A small masked image model, trained from scratch.
Training: soap at rate 0.0029, 14400 steps.
Rows from block 6 of the encoder of a small masked image model, named by matrix and row number. Rows with one number belong to one neuron. Each number is 128 + 24 x the weight over its row's rms, rounded and kept within 0 to 255. All counts start at 0. Numbers have three digits each.
After each neuron's rows are labels from the 100 images, of 14848, where the neuron reaches its highest value: "strongest on" is what is common among them. Only what is clearly more common there than usual is listed. The data: regions of photos with short descriptions (Visual Genome). In brackets: how many of the 100, against the usual share in percent.
# fc1: MLP up (encoder.blocks.6.mlp.fc1.weight, 1024x256), inputs 0-255
# fc2: MLP down (encoder.blocks.6.mlp.fc2.weight, 256x1024, transposed), outputs 0-255

fc1.373:125072142173114135140124091120129142139131136090111139172140130109118144157112100109109126147102156092132167104159193104099126135153151101154119103153121092160178122149136088113157157170106131143086143134162135137126130163141164165123120112140132162123104121143151108148128100142113125122124085111166100095102112155129121110112136144115107067187142080139156148090146157119113140162086119160148102128170107131129120173162097119131122131089113093104119111151119109139106100138090110139133114147183108128174144117092094098076139127133130153126132115140114112116124122137156078145115123115148160134161134154113125134159102103148069122162127087124149141182112117088109139126127125094156087127106114088139146139121129135131149166123133103153111136173130112148120134123127131
fc2.373:129110151114140135145096164134092124127093113121145153122075123160117148130115150112129125170140143130164106140117082168120137170081092169137124132117089120169133138119078175144123115098099158114172146129125093099125085141163092126101143108125128147139141146134128127141125120167137095131124106132123157049099141064121133145140123154109139090100120140133099144106190145129176132150114113136136171148127139139170145164094135112144118116181151120133122116116121108130201099113149103096121139153087115127146167159127127115133109098154143130104122132157154146139147121111122090113104131167123127132133117142125160133098094102120102143144115119099091112117165150121133153151143134150177151121112130131116129125135141152131136111145149173097148080083132125125157165191152109
strongest on: text has "zebra" (30 vs 0.7); text has "black" (29 vs 7.5)

fc1.437:114111158137132149102105146123158147097119130103080123128115082124123116161120127125171137118127148120099099130177119100112145083125111124152158151106124120101156130143113111157106189137135104132097140139116112105119106156153100166136152111104116093101121092101130123101111138091131154112210136120132115113125130133165118091154095176157126115133138113132131179154109088129173144155146161135091119142119122139066136131138177145127152163127121134124091139159135186140160147128108133142095125165157118168132171130144139155125114134124143164111133122131159118132138145123089161129126108129115122148189107116117146129124130119130120126197100146119105096079120114096122115088122095106167094146132124082129117161124133158096138129092079155112137152154142080154101163136114121
fc2.437:131130128142143125133127107139154117131125146100163086137133121156120158091118114112144148117148122108107163148124124133149104191149134112082126094116133123133148130127135138114173058131142146121116122188137119112152146132144116144103127139120122166147110142169146147149134127179135125163084137108125136118104131116112140151124128170107099152121130107104145063124114131132083115133099109127086107097162100105086140107155169150171102107082143118090151132105120075145133134114201151150102152108083116111148077112133101125131147194138079114111144101118130122119163120131103147111139118151137148129115184113138147140080129116145119123092159115143147115128150115175112103191137127122162154144106143187136127083128134132140143131167164127118150097141114126123154144099109109
strongest on: text has "sign" (28 vs 2.1)

fc1.39:138138156111119113135118084120137149116135140143114144128110111188094132103153098143122128126097140116162114116113148143135114123118145159145130157147090119137104132114122154165158119168132114137120143144148133108140135155163145092133092079172162106128146130152158117138105173105142149134090164101154145162144128112126144119132149118151132128116131116112135113123133110129110117149101149138138135164143118126155108110132160130123090140097129121126133090177156168162066108119135125136131165143122153148194111180095142146133115115139109192134155080131060137141132150154142144096144120095132147148106091109100115127149114146148158134121075122103091105178143137122176132105111149184185149107123117090108122068097146065071110162125104140117121130114144114134131155150132140
fc2.39:132137106114105132107135118090131142127160140151116162145137136163105132091085104141171147098103118106098121150100130118165157156152150111153116183170168170147123159143171119170124139150121158160144124168115148117176126120111179117069154159137150123161148168153119178129144122139112122110173133083131122106129131114116111136093166134119161079121153127139142129138127112114131100101120134077089140104113090112131125092103094149141133115149094148069129132121114159147125109118162107147093110100182107103119050104121130123180123125112115153135127112147184128094112136117135153089124130128116149095152117096122128102109108129143129110145144098119127125132129143099124113140136110087086141088127075116124117123134114116148128096116140142138113138091110157123113173090118142
strongest on: text has "sign" (38 vs 2.1)

fc1.126:136142154146139139145110127124094101157165070149139109116145155128153127137147169099154120171119131185136105170128115152120112130144122146086117111175132143081141132153136127129115132103106098129141130100131127099144135112134156130133147115093123133146155106123093169064106099130126160139113150152145109136148080108146149141155119158071091088116138126151103086136093103142103145094105146124166111138145129115110144133118118160125088120121152082092114122145161095118129125127101134154116120142118102140143153131108116136131177150105143127080137088124143126106098142138165121141139122126076101145147147135105147147106134126157147127110081093146143104143127077124155136072074109157149151093151125138144164155098110109114109122094138115168095172149085064086123118100144128
fc2.126:109129164113126118097148140152125138171124140119136136136162141050139141125131142139140140123137116120104119143073132109110147136195106144094103128124094127135114122129159123179148127123145124144139109140146143157144126108142088163150111143141147114077162122165160135125122149173079103127062117138123154125109154124126103172131152110173162090108153120108160128130156122144143130171118104139132134126145120092146114102134170116172115127119106140172117180187107113100162133108142128125149132184126145105121081109115127141113107145113128142142147109124124103146123130105122112176116123165122121136165148129119115136141161156122156097134112178111145114124106088164124079162139135102127142148109117118151142100155135212192100133136141120091144116098153151142122143155151100
strongest on: text has "sign" (40 vs 2.1)

fc1.669:155158099100118117141120125125138093137144109177128106133135150153115101091122098080132128132124133153161127157117095112131108161139151100104108128137132126097153149124116122146161158112104131087157148121147128063153165145118116145174126131146173108108151090084106143137136122147147181180151167137135099190070093157160160121110086128153121121085153137159122118100108139138124135129141128127138129101168134119141137145139169151125107152158141074107110154145098144147130156099139140133143113167111100128172175131119143149115104106138114157082172128118149093101093142146149126106142147141091135091125121133124170145144117102118129148134156108103105154139122156115136103119121114132135168143124121100087147097153144078082134134112132118124103135133153179127138148138196104
fc2.669:134105119141089125134121116123116132143136125152170146128134138109123136133145151116134156125155152174117103150158163170134151147175100125113153147130094117113105124136064119149141099124141108112125101107162177117138134111104165103123091105119122114124139117169106133158143119112089101121095142117119143154143119154128123158147118135126131108154121105121086091155083149138096159154149140117144107141168130163138132121111116131186144133113120118132151129143127141122141126180151113128128150201118161105098133147105124088152123101121135098126117109139108150085138116128139086142114139162107155142128141159089102156143090125142122117132096087127100154130066068091180116109132167124151135095101149173118092130080126128149084134153147116129106132094145047102079144140083121
strongest on: text has "sign" (31 vs 2.1)

fc1.418:122113137091112113089130114138143132151128139118098106149152139131149154123098137109134085070120127115129080111159122103132133126094121159123127133137168137114109123115118148052154122129103141114121115122115127136113151127168150121158116145140157125080095120099077095165136133081107124168136134140100154137157099135142124134086141117093134108085175127120106164141117128128164105127126136117112127079150144122161124104113135151111139125149147168094156134156149139117139101132154125144131160108119124151137110141119093161145144124128154091128120114147152169096111150135152104109150175139108164141109103176095130159172060118107105098139113107107106084141162120144130104163131158104126201150128145120120118188118141131158190105110119145104158140142118148102139097180167136
fc2.418:124105121127139128148121106134152159124128127152151113112128103121115157156163103166164162105137125153099147158109162120100088137138146114082144107166110055122104166121146106208116183129109111117162123125125088166118117157116186126143125119114107128097127088109146090088108106155120101143121113164134118112142112103138125140151103113168100107164119129120116106128129094131093161123142146143113129184121141095146158124129102111131127137107077091142114146108134106140110177146062126112156128103131154120112117142147119121114123125174114080100132159147120125160094105143121132172099080137122119125133155109145107138070176157128152150125147153111101145129162131121097141119168100133148104138120119161139109111177114167148164159111123105138095146158106122119148125147131117
strongest on: text has "zebra" (29 vs 0.7)

fc1.432:118171124130086115150102074100135120122153143107133141094108141082109114069160135129075117115100117134119125132180124106127117158145130111178119114118124088127141133123159134129136104131144143111109163135091161154120154174151149120178135137133158109153154126117125112131100150131152115157164087156126148131118118116132159156093120129085149115142119077072123113141081159134110141144153154142094117122175083119122112091130131146159132131135113102145138149146135156126095090168174137153098138122133128157124128164088096144117136107099144129117128104128156113116158132113128129113151139124106138174172120134136176117115103116154092173131115103127155157174103115121160144099093135083106124158137174093114106188135082102148157114097137118133117153142119129121139078105158133
fc2.432:105099183131140117155108156135149088132108128163141129142149143152112159171130144121121190121142173134133166125093168148138163124170170141137120067108150154115107107122149152086128120170097148113136150119108086124104151177178139130157127076133108151153148155154131140158114121133111109140119165124157150114120131158120137127121142190101127121109125134114140161129142131111136109109144191109142121134094137121181183134117136121133136136103122104124201129126121158131154090117146107142127148151120116132148130148112123134153132139136124144126142160147160120140129125115127065119089125126129140119106127088108176087138074129135073106136121117096181166116115116148131122095184124145138143153145155128130115157114123143133131175132139114119164111105129161101125126187141143
strongest on: text has "zebra" (25 vs 0.7)

fc1.216:136129128122130145139150125121150116109139122108097179126149148112145127130146166146116130116090144112132140150118126097138132137111142118069112094141169140158104158147171128110129164120065112115129135168173118118150120153155113111093152119186116137152101128118111115148135109179131130199106107102119140115120168105132123123128123133128100140150153151134100125126121137160148109170125116087134115111069093108124122127103171157134176129093159134143139109164162158127168101171128148137130154172090119162179163135130088161156153122134108164121127121129090148135079150160116114125107133158154141077110115108177122150116135135140152140130158100082148106064115154157118151120080116083146125138121110148153138134104167104127126166129100156125115130115165142118160158139134132
fc2.216:119098128126105109091115112138110087125113138118100119123157123142105098151129117128112061135124107122135143136176162132056126164161134152149129119095155132148111152133113092095162101109144138114148106136107146109141179130126112134101137171158142148111172101144129131074142177156108176138121146133123125136077146102109148124146073103092158132126140116126098125147123136125124139093136130177148161065118151159123066144152158080130115148131074107169086092090103110140131078131140171115144168140131155142098096117101136145071103105128104170128110111078125127151152136117167129130141110110168116121119115127163121139106170155119131090119155135104113130118162127105098112115126144107132138119104123140111149090129129099131155115098114112133125100131120127121114139156148132
strongest on: text has "sign" (27 vs 2.1)

fc1.551:142168110137163103126114148118105142131137125111135125147140134132167128132112148139120120091101102122143094137114130116100119126175130132094112114150141132123087149150148157145162123130127177122153126073168107108117112114115110127116117148114121121105112079073094198147149125143176110137109071123180127136122201140152110158124185134143112095139086113136091158117140106136172152158073131097108127151141130133153141121139155130169077111131143078107166112112060136092163136116160129098172113112153100149142150072148145146118114193139110138142124133164129162125116109122135142149125150140134112139092101133181118164140137104097108153133138129143150113118154117120138157153127149135138145088116148141133112126090122107110157129150122107101147119101124115112113134127129084
fc2.551:149119069143116101107139100141090192127134147107136127151099112117135137099116119131177134130127132128074162118144166163206149128165146137123129141123150098115109138134140183136115174114144101121142141102109089137126110131118121131144109087161174170112114114117114114149134119111124117143139141108134153146111120139147128145162190139189109176124120144130121113110141104142090131132124099098114178159126129129162153107160107119144133129129100126074151155131111149149130115146098121162139139147116107132130106136145152140083115135157128174139116124100096113081111123160118083097095187131140118142133179114137120170151105152112101131149163137170131134118118122109120148079109164131159083138142090132145139115193125083131134126112129179127164146137123147137117141128145147
strongest on: text has "sign" (47 vs 2.1)