python train.py --method="mae" --encoder_head_dim=64 --precondition_frequency=50
Rows from block 6 of the encoder of a small masked image model, named by matrix and row number. Rows with one number belong to one neuron. Each number is 128 + 32 x the weight over its row's rms, rounded and kept within 0 to 255. All counts start at 0. Numbers have three digits each. After the name is the row's rms in percent of the matrix's.
After each neuron's rows are labels from the 100 images, of 14848, where the neuron reaches its highest value: "responds to" is what is common among them. Only what is clearly more common there than usual is listed. The data: regions of photos with short descriptions (Visual Genome). In brackets: how many of the 100, against the usual share in percent.
# fc1: MLP up (encoder.blocks.6.mlp.fc1.weight, 1024x256), inputs 0-255
# fc2: MLP down (encoder.blocks.6.mlp.fc2.weight, 256x1024, transposed), outputs 0-255

fc1.137 102:114104085158114142145131170145151129125101141120144118121107138128088132124116108081137222119108144142108103134084110166112154155063104174092110163111173127096149144108095120166170121145121099109113139162141124151119085133159128125142159136135136161156139088172074155120101147135201168190084140110095117097083178140130096086160092113100155111216073116151132120154132139189138144091119133202096122123174129143123148128066163086091148082113224080111079102123172161099144121157189168137151132176133093214135119124141069165181114120121148168162158131156226133163104078142148088105165092140084134192205136168119088141182095102134195094120158090160143154132192173129177134132147107130119104140122113158104143113143158079075133137133091123140092079164125119135114098131141191
fc2.137 095:124090099152106101129128098082061118108108115147171159180135137146145113129207135108158184146161114134117120167113120088106072101144120145170199176145157104119129129074114121095116202117174099132155142111141096162081113104104124115122216152100135128117055135128159076162098141142160144118172080087116127036158078123137117108142069188107045087109075151142104125120112097135031132109150123162138056140038110116122208087137082109123180144163121136127088149159121086141118122118126150162115104113099108146121148186110178171163093102146100095092143153114133138102127113134106097150111114107088113135097164060113079134151184161167136123153131109101228135109141158145105176140131136147179134127140140158108131135072128130171160147173123103177150140140107170115155097121159089
responds to: text has "sign" (31 vs 2.1)

fc1.240 108:108136029079132117158208154094184176108118147103158158112152105083124100129160096102147107164098129114135118152097158137173079134116123076133125122127069230089171172147137124190074147120096186107088131139113092131123168118167154154116193149136119129195052087147125166132166105114110145128135152110149109127163134159162138108057165137094151120141117123088138086135161106148063129110105151085090083102092102108143156100153134125185137133113150165128112134162131094084085112167096103130165120105136114071132128126158138131148152176160100130168102155138160129098137090145144121079111150062185150105146121137133167083116129097184186123125182154101154066103086107174154122120140118155139101173074150207128175126139121112103073143128112131204043101148180150098140163163131088
fc2.240 093:113119132145148143102118135158121121110095180118148138095095064172176126102061080123155190109118103137190110128098142123163161192109155103135133122177085104131130055180198149095134110030166060104199141099163136101105187076129135137089138133169080136065120201114153164130126156102126116142141140124153044094117166089129140075108120101117168114135082136104051112130125129133132090111156122109149171138113129142116146124078093134109234090172190122094172125117136073187172098147171140143109079123129135190096115113160160148111131134139119124107079115139124106141143134127113139133131112065089108147106093184088108159103093120168098113075108127171106118157137093145097120155147117138138133144159107110161121158052092203160116104109173128171106114076096142142105150115137175
responds to: text has "white" (29 vs 11.7); text has "sign" (28 vs 2.1)

fc1.272 086:082124131132108129048092112138195133049184129161141042156068102144102138132094101151079087098151113120124053112120130090092136141168115118125123124092101135078122111074154071128143115129135092079106098126191104124054166132150118218100147107138142119115195149090135197187148069130146138088153117131091149159104120139151139084177102086173097116104069202126145105054102186154145126114108153072090073082110169124136098145102121127140104121129156160092153095123138212138126097074148146136124121142129163154148120177146133136151113175168125093106146124122128160097099209146166122096144115109148143201098126110168173147174063168132127125160128134140134127143134150129182109169150149116141139088168093163107110142109132111187106131094152082158150129084107148116082136111096116
fc2.272 095:133105137175115163059081118167100172076129167161147097117154129108160070156117152117115141112150131074133106135180137197161129173108100171099108114087078094158121092143141185107161161126140071147130110131176138159122174148132126162215153177146177160142105105125114136162148128161155110125140155160161097111098089174091120159140097124176152107175103116055128089114119178089121079125147135090096112156162132144126114146169088118061086190098101180105168074192100101131130128146123134086126090117137095039121106128106135128104125136118142152084118127075123127132126126141096171123108147167154131107137136148079083215090142170157125093086078144207131165139152149084134155091161132121153110143143085134170128087127127095161113154079116050078078127094090125102042152106075151
responds to: text has "white" (28 vs 11.7); text has "sign" (26 vs 2.1)

fc1.670 099:172136107229155117108162154101073107132081123103157073117134085121095094136130180058126146131084093151109126100146105083144145094127090114118128107155061126173011124121124109087145133107120078086107126174119105126135143118152143118108202107134086124102100144135082120154115099117111165178115154164137153070087070187110123143125134141133130095158131134143094093142144147101146160142172132097160082124139105047162120171116103163126175131117125207101147137112114097170191154175114126156119123167085140118140114185095182150113098142113113132170175128167131139189147134177127099144074124184155111135111128137160073100136096157155133106148110082104166149113163111191104107141084118094115104110072204169124159121118183128155139079147162116192157190095103106103101112213124138
fc2.670 099:107159110135086144133146077148075137153120121122113102138139111158127146109136084128043141104077142177058131126112188136171101121172140078161162122183146117123147149091105132103200090175135169160130140128131077142162177101098142127111112178161124096127139103170134114122114066133136170126115060144148138209150177166118134074185145115099078175186115144139181131157131115174169130140106177084155157085134138075097100141108139091160120120115116098101179118101089086108089148198138162154111135117173156161116090103101160114181082108147161117075125096116113150130103166115131157153126098159164137114090126124161096096070065108114176111147108155078133111159064087083133138197148128100058065117108115125119095114202143064162072120068162162129083114106135143136105152125181130
responds to: text has "zebra" (28 vs 0.7)

fc1.82 087:178112093146134107096111118099156132116159117116128088128145158150171068098096141130210124125104095149183126153194117162120166128140128171163104148106115135098125142189143174169118178083143126149106159124194137123111131090119167102082113152099098092131093152131170074094186149147063109070084189096123157091131136151173084120199072146133116130138159107119154152045103128102104077087152096086163118124130154117039105066185152153074083174108161115101107094120169096078155125148121132128154177139095113110134110094175146124175109195112139114106082124100132128122143120111158147136095161108121212139108154141124100143096103117080126160096124091106134091149138114157143137145171254114170145181074072135150146144132134131119167133124122118180174157138130077095114176129142149
fc2.82 094:128098114060100133108092109163172150127142097141115109147101139101121190083132147115106140115161131184104096111102102058134104123119173112138157147152094167115141112154156170103161045129162112092126135156095131123114108158096117132100171072201154119149184184103140108118104135164145146159123140129131137146119141151189166074085157169124099146152136107159120142139111170147201151106131138138175143149140154093210135109046127104155153049130084087128128098141145149152112188155122126128115156083140136129103075064171136136032194079148093106089107113147143134142170138188215138166159089103110081127133102162127124089150140161144100129178103147101073142108092136158090093113091168166205117150129065092121148098106091164163140122105136170175058101131113134161110160094085104
responds to: text has "blue" (33 vs 5.1)

fc1.282 078:113158135119108149098085137170155195133130186146143137119055154123168138124136094092126143116095115101127140153152121097195123140149150121075128149121139160138123115155138156129118139090116112098158094069084106105127133075173131106176163133041162135137227167153161168136137206118178112124150119129124164171111118056114097157067165098144108154095128158121133112042121129104098086137116127174154192162142119174103089109072067114067164117095119091096091100120045168098105086127125137144156170076097146094146102149075153141096104142151083133131123142156153078074102120112084177131155132083062071175100061198137158132064134152119129142129166139157097143179119094104142114168100147178129128133094137130136070164152163063154122128156130118077116123132121098115122159124165121
fc2.282 076:097033136148127105090115136158130099095150098127069193174120151089142106099168109121114107140104162122132144135086127129152147114118095105071129168111136111112107127043098101121112144111135135102083185135096146064094106140186167134154112089128129131056186113121155132124136097202144111174130119160113129092153141110126107099132109035079128117129133102108160182142203140139075177110155084154162182086125129103140129146145140159139060167184121109126133116183115096183084071110089157154167123120178141165095157135117140141145101101087190145109113123151194124162170162177171166125107154048160087093176203093140123101134096160160150116111095083065123063101075150128126102122077123129130106096108116146169148164152157143161129177133117151114106155134114183167110135126085095
responds to: text has "white" (28 vs 11.7)

fc1.297 088:205176105148140090133114144108125101170112118123090088135125139061098116181116144169124150094145078097109131136140123120109119108130112176110154105114217142104155080136108162143134146113149190124140158120113073084152147193155167108173103081115141113108103159104182134157171105105084124151088145100103120130134090150168209132147139137127122157146181167124141064188081096146120147104134141113221119118105077150151148120159117122142094158151137091128132121168129099168181127111156092043152204091186101075140148093092071156130146113016156124132139107218123193086116148162104132114082112123154127132130098123126108136150129122160211125119138068104107143147075167149127111158174178167111174105117134175155079142134133103144149103148140145084172091142143153108134129189140131
fc2.297 104:125180106131154144148129116113154094156154132147133173132127109103176129105202178125115143126105147136120216147071171109157146154166059111137129100147143102114122196109064085110153111170110123148142117155125163089142141085169110086133149151143200156179144125193127079191137120151169111164147143135145156112156092122077167125097132130179165113060110163178110183157106087129141120051135106145122091163106147129085101142125116225101126122099198133118117114128138145139140106127149153097127181173140138186122092120135129108111141072174140110152105085072174124169148138128106140168134092137139127081095158115125136145136157153080126139176079105149202102120112137120138115088171168147065170069101126127089118087125100166117102111173068115102096082124075178200106110036127131
responds to: text has "sky" (31 vs 1.8)

fc1.758 120:151144072132138182113182131114138254078164088119090126105115178070133144097138100165169135117150102118136133099135156109138110137093074081168144074145129124103091132144102158121164156161147144093137142150119117130164113111099151163115113160153171150141082045128124139154142051106124103157091083149154152144110164164140121100093149112118127126168111055089126120139077144091163182166103121149117121168151169078142168116135156135134102025144109094144121154135103168209092110151168147157190126071155094089124114079132122152132115208172125079143084102148100148206107066093151130100123132145153122128108145119138160221129090114139139075146130099156067128113145120121177144090143181181137130165112111095139198124113152076124117189138153121129106127078122115098145118151123152
fc2.758 124:161149046094087120145104092149138083108139066076142196134126131168119127067066103151182150124127120067099165126176133040188056137120084155104162087115167120199130109188171135080111164084146127165129142139083157131115109132114095156142153199149141112103099163147094075190123122109119200112146178096120162138128124115135148127143152098121160133101146112167136089141138135101088078107103185125118138075103126113114095121113101135119087082163071088101137164160107141195124145130143132104091128209152102142133169103112080146157105153111048150131123079131139109159098120115083101108117138094117147129113093109097101106110096161083084109107115100167103144148149105129162061075173191099167108159137157050065111188148132133160117137143125127105142146159136094119142119136174091
responds to: text has "clock" (31 vs 0.9); text has "sign" (31 vs 2.1); text has "white" (29 vs 11.7)

fc1.416 108:151083169091122180124106124093046068100107081142143137129216121093148134083080177110141071152124175094167124125116113178135098099086079188111143112126225113159132087140142116177101155173082117095165185106114121164079080034068103151123126056109153117164121143027091089115138148093106102133078097154112173151146150054078127138147153075168102112122151101072165119115116210107161131103147131125131074153138128178147148155112093154088122113123160145119166163121160169126116180151125110093138139096152134097147097153086164124144152129138133158175131099102130125127117120126143133113134128139109105145116108136172157148117075147144093115140094162138115108154103071075076147117107158110086146115074095147113104084095107088148099099099091095130171130088096066103150113125121138
fc2.416 104:160110108126130115064145138164132177135119147133098111128099108107136105186093139126211139107115153196172077116164145105100167128094120142095131075173138089143110227154111127126140106089133094062099127132065152093105091139127217107158183122079090100108091100147127084083059162128050141116089214120104104079132108127113152100181152145095165097100107117102088145126165196138110121102112145126128097148148147135128126152122192128095116143096128097102152181110148135149088142182140168119109084159152131107138111121158135091085100155136135124113127180147151128150078119098137064068163126176101139089079087140124098112133114152149181176163092127147105096133085101134126145151119066172087122181171127106105084117120129202098140109144164184096063127170133127116118083155063112
responds to: text has "white" (30 vs 11.7)

fc1.716 095:130141116146123102115153140160131162207159127174107115155110110096164125103113129131137126149142144058079153102137155136088095075175154137106159091158094136104060203158112121133135105189172096186115128132100130124142123104108101176169150104107106118177118068066127112113121116096131154100108054173088112119112136123185123063108169146125132104118109125107123138094152089134156124097150135116099097144074147128110169093100199095113060195127184178135078165169158090172107147162080201137144066109121122121151146140173104144116133186087112108081160113133129112153102080156160115121169164160074060133141178162118088124179110119152076092116158124144186081135169129128173203119098124133148135142105126160153118090031110101114173132141141120133112122182154135068151146191116089
fc2.716 100:145141122142176135143126093205149166143146128070111069114117137134139106157068173086155167146142086152102108104171121107167166150151094114197124122121113164150123178164143133138106113100102122165172136207137143177112175169110146110095065177190098128122171148206135094126134194120114133119154134146119146112121137135102096198050158114128194082105111123143085115100130102067070112140127078111135136041158138157037134164121138103144107135138109116157141122096131134158149100114063222122093137154131110163130132122108111120102164150146123119146143154121101167103155149207128129092113088187117116181133183118181098148110154172121117102163130174140118140151103169112139177085130151100065108116163084126113094167167138151180165045108131156133161166109156168102153101131117101
responds to: text has "sign" (51 vs 2.1); text has "white" (30 vs 11.7)

fc1.553 104:149087102148161083126105111147104178149090116123169122125160108135094143084113138154115136117143123130196134086080144117135101100070169182143181117125168112123093102103111152100144165159206161126103148156202178061106117151085125151122101114079098134127161153115198166183119076087095150119167107141124140103133132166080128142120100123122139131147112219118134127143141149149079117134113131159123160170192168144078132134194166107184122113131106117103080134109159136151125165118092166082100157095066105160228091124096185158102117140077155133088182115170084080131168087056161100152111073204105143153121139157062145153120108113144134145124115087126074130156185137141124142091123136145114136154149114159199083138091104087147085134121080113088102138092146098098111070143166100
fc2.553 091:108173141150113108092133089146144177170100185146182174136161100115136144141089104124046129126070166154096106093083148072152148100096079103146182106133139100145148143090151102155185190151085109023140154112168101119063131109099124123102104097162161097059145104175133154157080162163135143116132129169092138069147155145104162125130173102178126137105156093134134072147112120173127101141104151093098100138144137094124177117140102147106163124109130112106106114177104143169123115156090105109116143172121128123114135118131147153087101149152136173133122134132101175120138147167151184022116140076110131089113124102097094095157097155087127113096098158212208135121126141167092132142122077103103141062114120149191122117067133183119167138075133107165085100068100076156103058119090128
responds to: text has "white" (30 vs 11.7); text has "sign" (28 vs 2.1)

fc1.47 086:151116163114136180088187164171087175082093105144185118125171073144178101138111151127162137095154098156177123149115111122155095126143072126128090141164098133038129087153094169160099162136111147137148179166109099120117113138063088129175180123126106143168111109128096176130134101127127145148187094111155124165131158119041108155054120146105144113159131162090088107131100132048110108075111076141124120098145103148151178123095144132121167104138138161083128179107123122088119143083172043110111130093095129127064137139080135093138171145187070123111145206132126158081173091133102131097127132130149109089095152136141126126118082165137118156181154172098131145133073121164145178178126175094098130124127048195147153171093077137166133106068101082147104148163178109112149134165134144
fc2.47 091:135119104136127122154083082122126123134143175121070126107144173136139099094120151160172164092137150178124103154087156132192148162164118087104095087115172141161102174089140153105068160078174046104115183105071197134159182128106123137110083139088124119126144124137135119166126166131121175161066167112163081072126160073119105110153133081158129101092108121098085141125118134119107170123087099116109105099110078159074152102135162129136124054171113113109146079105142158138112140107100172106132136156117119095123125136137164161091155033072160157114097106175099157146134161106122103149144095140124159150089094138116190197130106160081101080188136114060112208154109103169125122221147111114192116147119139125187090158087092150177103128123142177143169145113162090076088138101108124
responds to: text has "red" (40 vs 4.2); text has "sign" (37 vs 2.1)

fc1.135 094:152091144167154126138093083113136071148144184164116151126145141131132162120120138155163084162171140140161147111145135140050100117136127074093174141131116132141111188112155101137097112171102073158114163153108147156103156175142045153108129132157166125163128105159117197174157159153085141145138095073196163176166088109130115126141115143177138100111105142152167111147094136211127101069173135138106039124145096067111130093094152139173093209155048130091157100120123132082095137128124110137179141170087146158135145107167095133133211105110078197065114118161147135133097107128105109150130113210121098120128125116168108115149149165128119128139172152143147173177087170114110195122112081095178153140178107183163216093153130095120120131155132149168123149125103153141127126097165158
fc2.135 104:138157170113169103133133123072086182091104103115111142140095142135149161136155189139064155106203125058100103131137083196143160093163135137122135141138134102154118187152110164112089097166087119143153066124127149097164096087133094165168145139181128121091166110151106131081108145133073147143102112114116161116144094139132101163186118146164111155114165156116116089157083104117099133127099135111115132169143118167137146140105164141119095137059097134189174104148163143145092130155129158139095130196113160169145166110116107123134067086135019117106145146149114165149082148120180070136159129078123155102161146105115081074150180169176153076171077165186105108140153115095191187102117095112124188125111161165127103125178157100136121087132146128123120150136175051083039117192116143
responds to: text has "sign" (49 vs 2.1)

fc1.150 098:121117166153119137235168137089129041159155167117101112126154134127123135133064089135133112124156127108173071140136134162144200094106113122125157143178129164105162147156083146140170131129194141109093113117120153139147128061132127113097114113184139156107118096127164085128145085148121134079093149126111063081147153107200148124165175059125114067162125093116160116136092141114118102117138141176115054152122157075095150133088109156096089179125101125109154061100104084154107095152140122141070103132150081129056093089203125137133107114194131074105164094104122125103177119143170109117136127151174081133138144075140137131148107087090149131131081086076120151154062064176141183122139124117123077174131085194122143079083152133179134139137131123103092087084138118170181147125120126
fc2.150 101:140124050092078136113080163106143126127151132131167135096152099114094154098175125109170106129096123177147134114102092153139097164164086153145093142183132064143106154119077134146111110165182106109133105128129130111111156200132152079163109157147132105117126140138153127113119237129117071123167091105068050046104143134108137155081150110090173081079140122130113060157132079171102088126115108186075119065148133114198088139103081113150138167132188135097156153093123119144131109103149177154155104135128106107136105158129129144099096130087179149164116116084183093146122116148153109129165132114110089144131139116119156159098106099151111147091141025200120162159151206180133177124114117170134168081129102196125122174132121145098140118114133156121051128143066141095164091169121150
responds to: text has "zebra" (30 vs 0.7)

fc1.104 101:167159156094181107098157105112166149112153125158146175164136139045120117060073120123186130162159116161143124137096113110183122146105120108142116108121111099098123114141138117130158097144140191104130161119109144130117148098123146147105136165171166093163000158157116134152122128112150153160072078134136219107174127141112096093112135101097142117179129141063147138175140124161151121162132128169084125113127122131119157124111246135084102055151111137093132099129082143125116134111106134103138103040199161160125140117143165202094145120104076093143119064122044145120097109165160083111171101131116105076116118131180140184123109130140178128140097144131155117120135149147196167076108152099163123143167139096143140200108119102078145142105140165136152129132123099143197194154130167
fc2.104 104:129137111112129131150099154171138104132155113101097114124152107152155113157162131124166105110118089149126115127051091122206077125124138168118059102133171133137111054111156135079112172099107125178131079120138141106197060130163106165140102175161148101092174157153123156127120213111084144132095075090092199088146153132109127138163119139107112067114136153144149161139127142130176125117071137136130156086114153050135130104100142158137189096175148129154121108168099140121143111147114124125102117159206151164121228121123129135175172165151139101101122145110108134122129127090120091122155166091118107138125118109115131082068117114067093145143121226101129161094118121129105040075184169103121155090114133047164124168124148249151143112113133128136181113133112150162103158094162116
responds to: text has "white" (31 vs 11.7); text has "sign" (25 vs 2.1)

fc1.436 084:183157123083148113048136142128073171150086098189125129147144163109090106137121105165122113135151195150126182102172118097135170110086112122102156127122160143167179110110171147072175114164056154120108170082101123175148155053127134131163155117118190109129147115158138137113106126166150164107169065105123104141182150090139099139131119132102122058186148178190148178126124130155079144177158062150128180128135105166159170135106093102186122144098093139117140154128144151102078142065099099130136076108116118152147150099101167074117076110159051189157066123152132123170163156099115099100076064143161113187106089140107124091144045127120138127139168085105111102115164074079105119189162132158132092100143113102192154133133089135147142177133144159132158157165155121143126114140138126
fc2.436 102:155131124193117110119144134149087140123123201142147125184075166116062102113102108137177131157120148187137124097113033159162087161171131083107166119095129098106112174190119107154135161111129156113146089116118136080172139157093144130037151173136141160160068135173133067121157152106109122116120205120082085118140131137102172144084130121124117131159144105152181110146179108151104115129084136095153149126085078128128095142110100074154115115130097084066144096146108099166113122142123116167120149144139106178101117129183188166074155131154165068182108145131131100108167133128130175198152186184122120115122098148067131150105138129148122121098110166150161157118191124156081143058131173086146093126149159143209115107130118140135193106101087145091100183054175168177133129110155124
responds to: text has "man" (30 vs 8.6)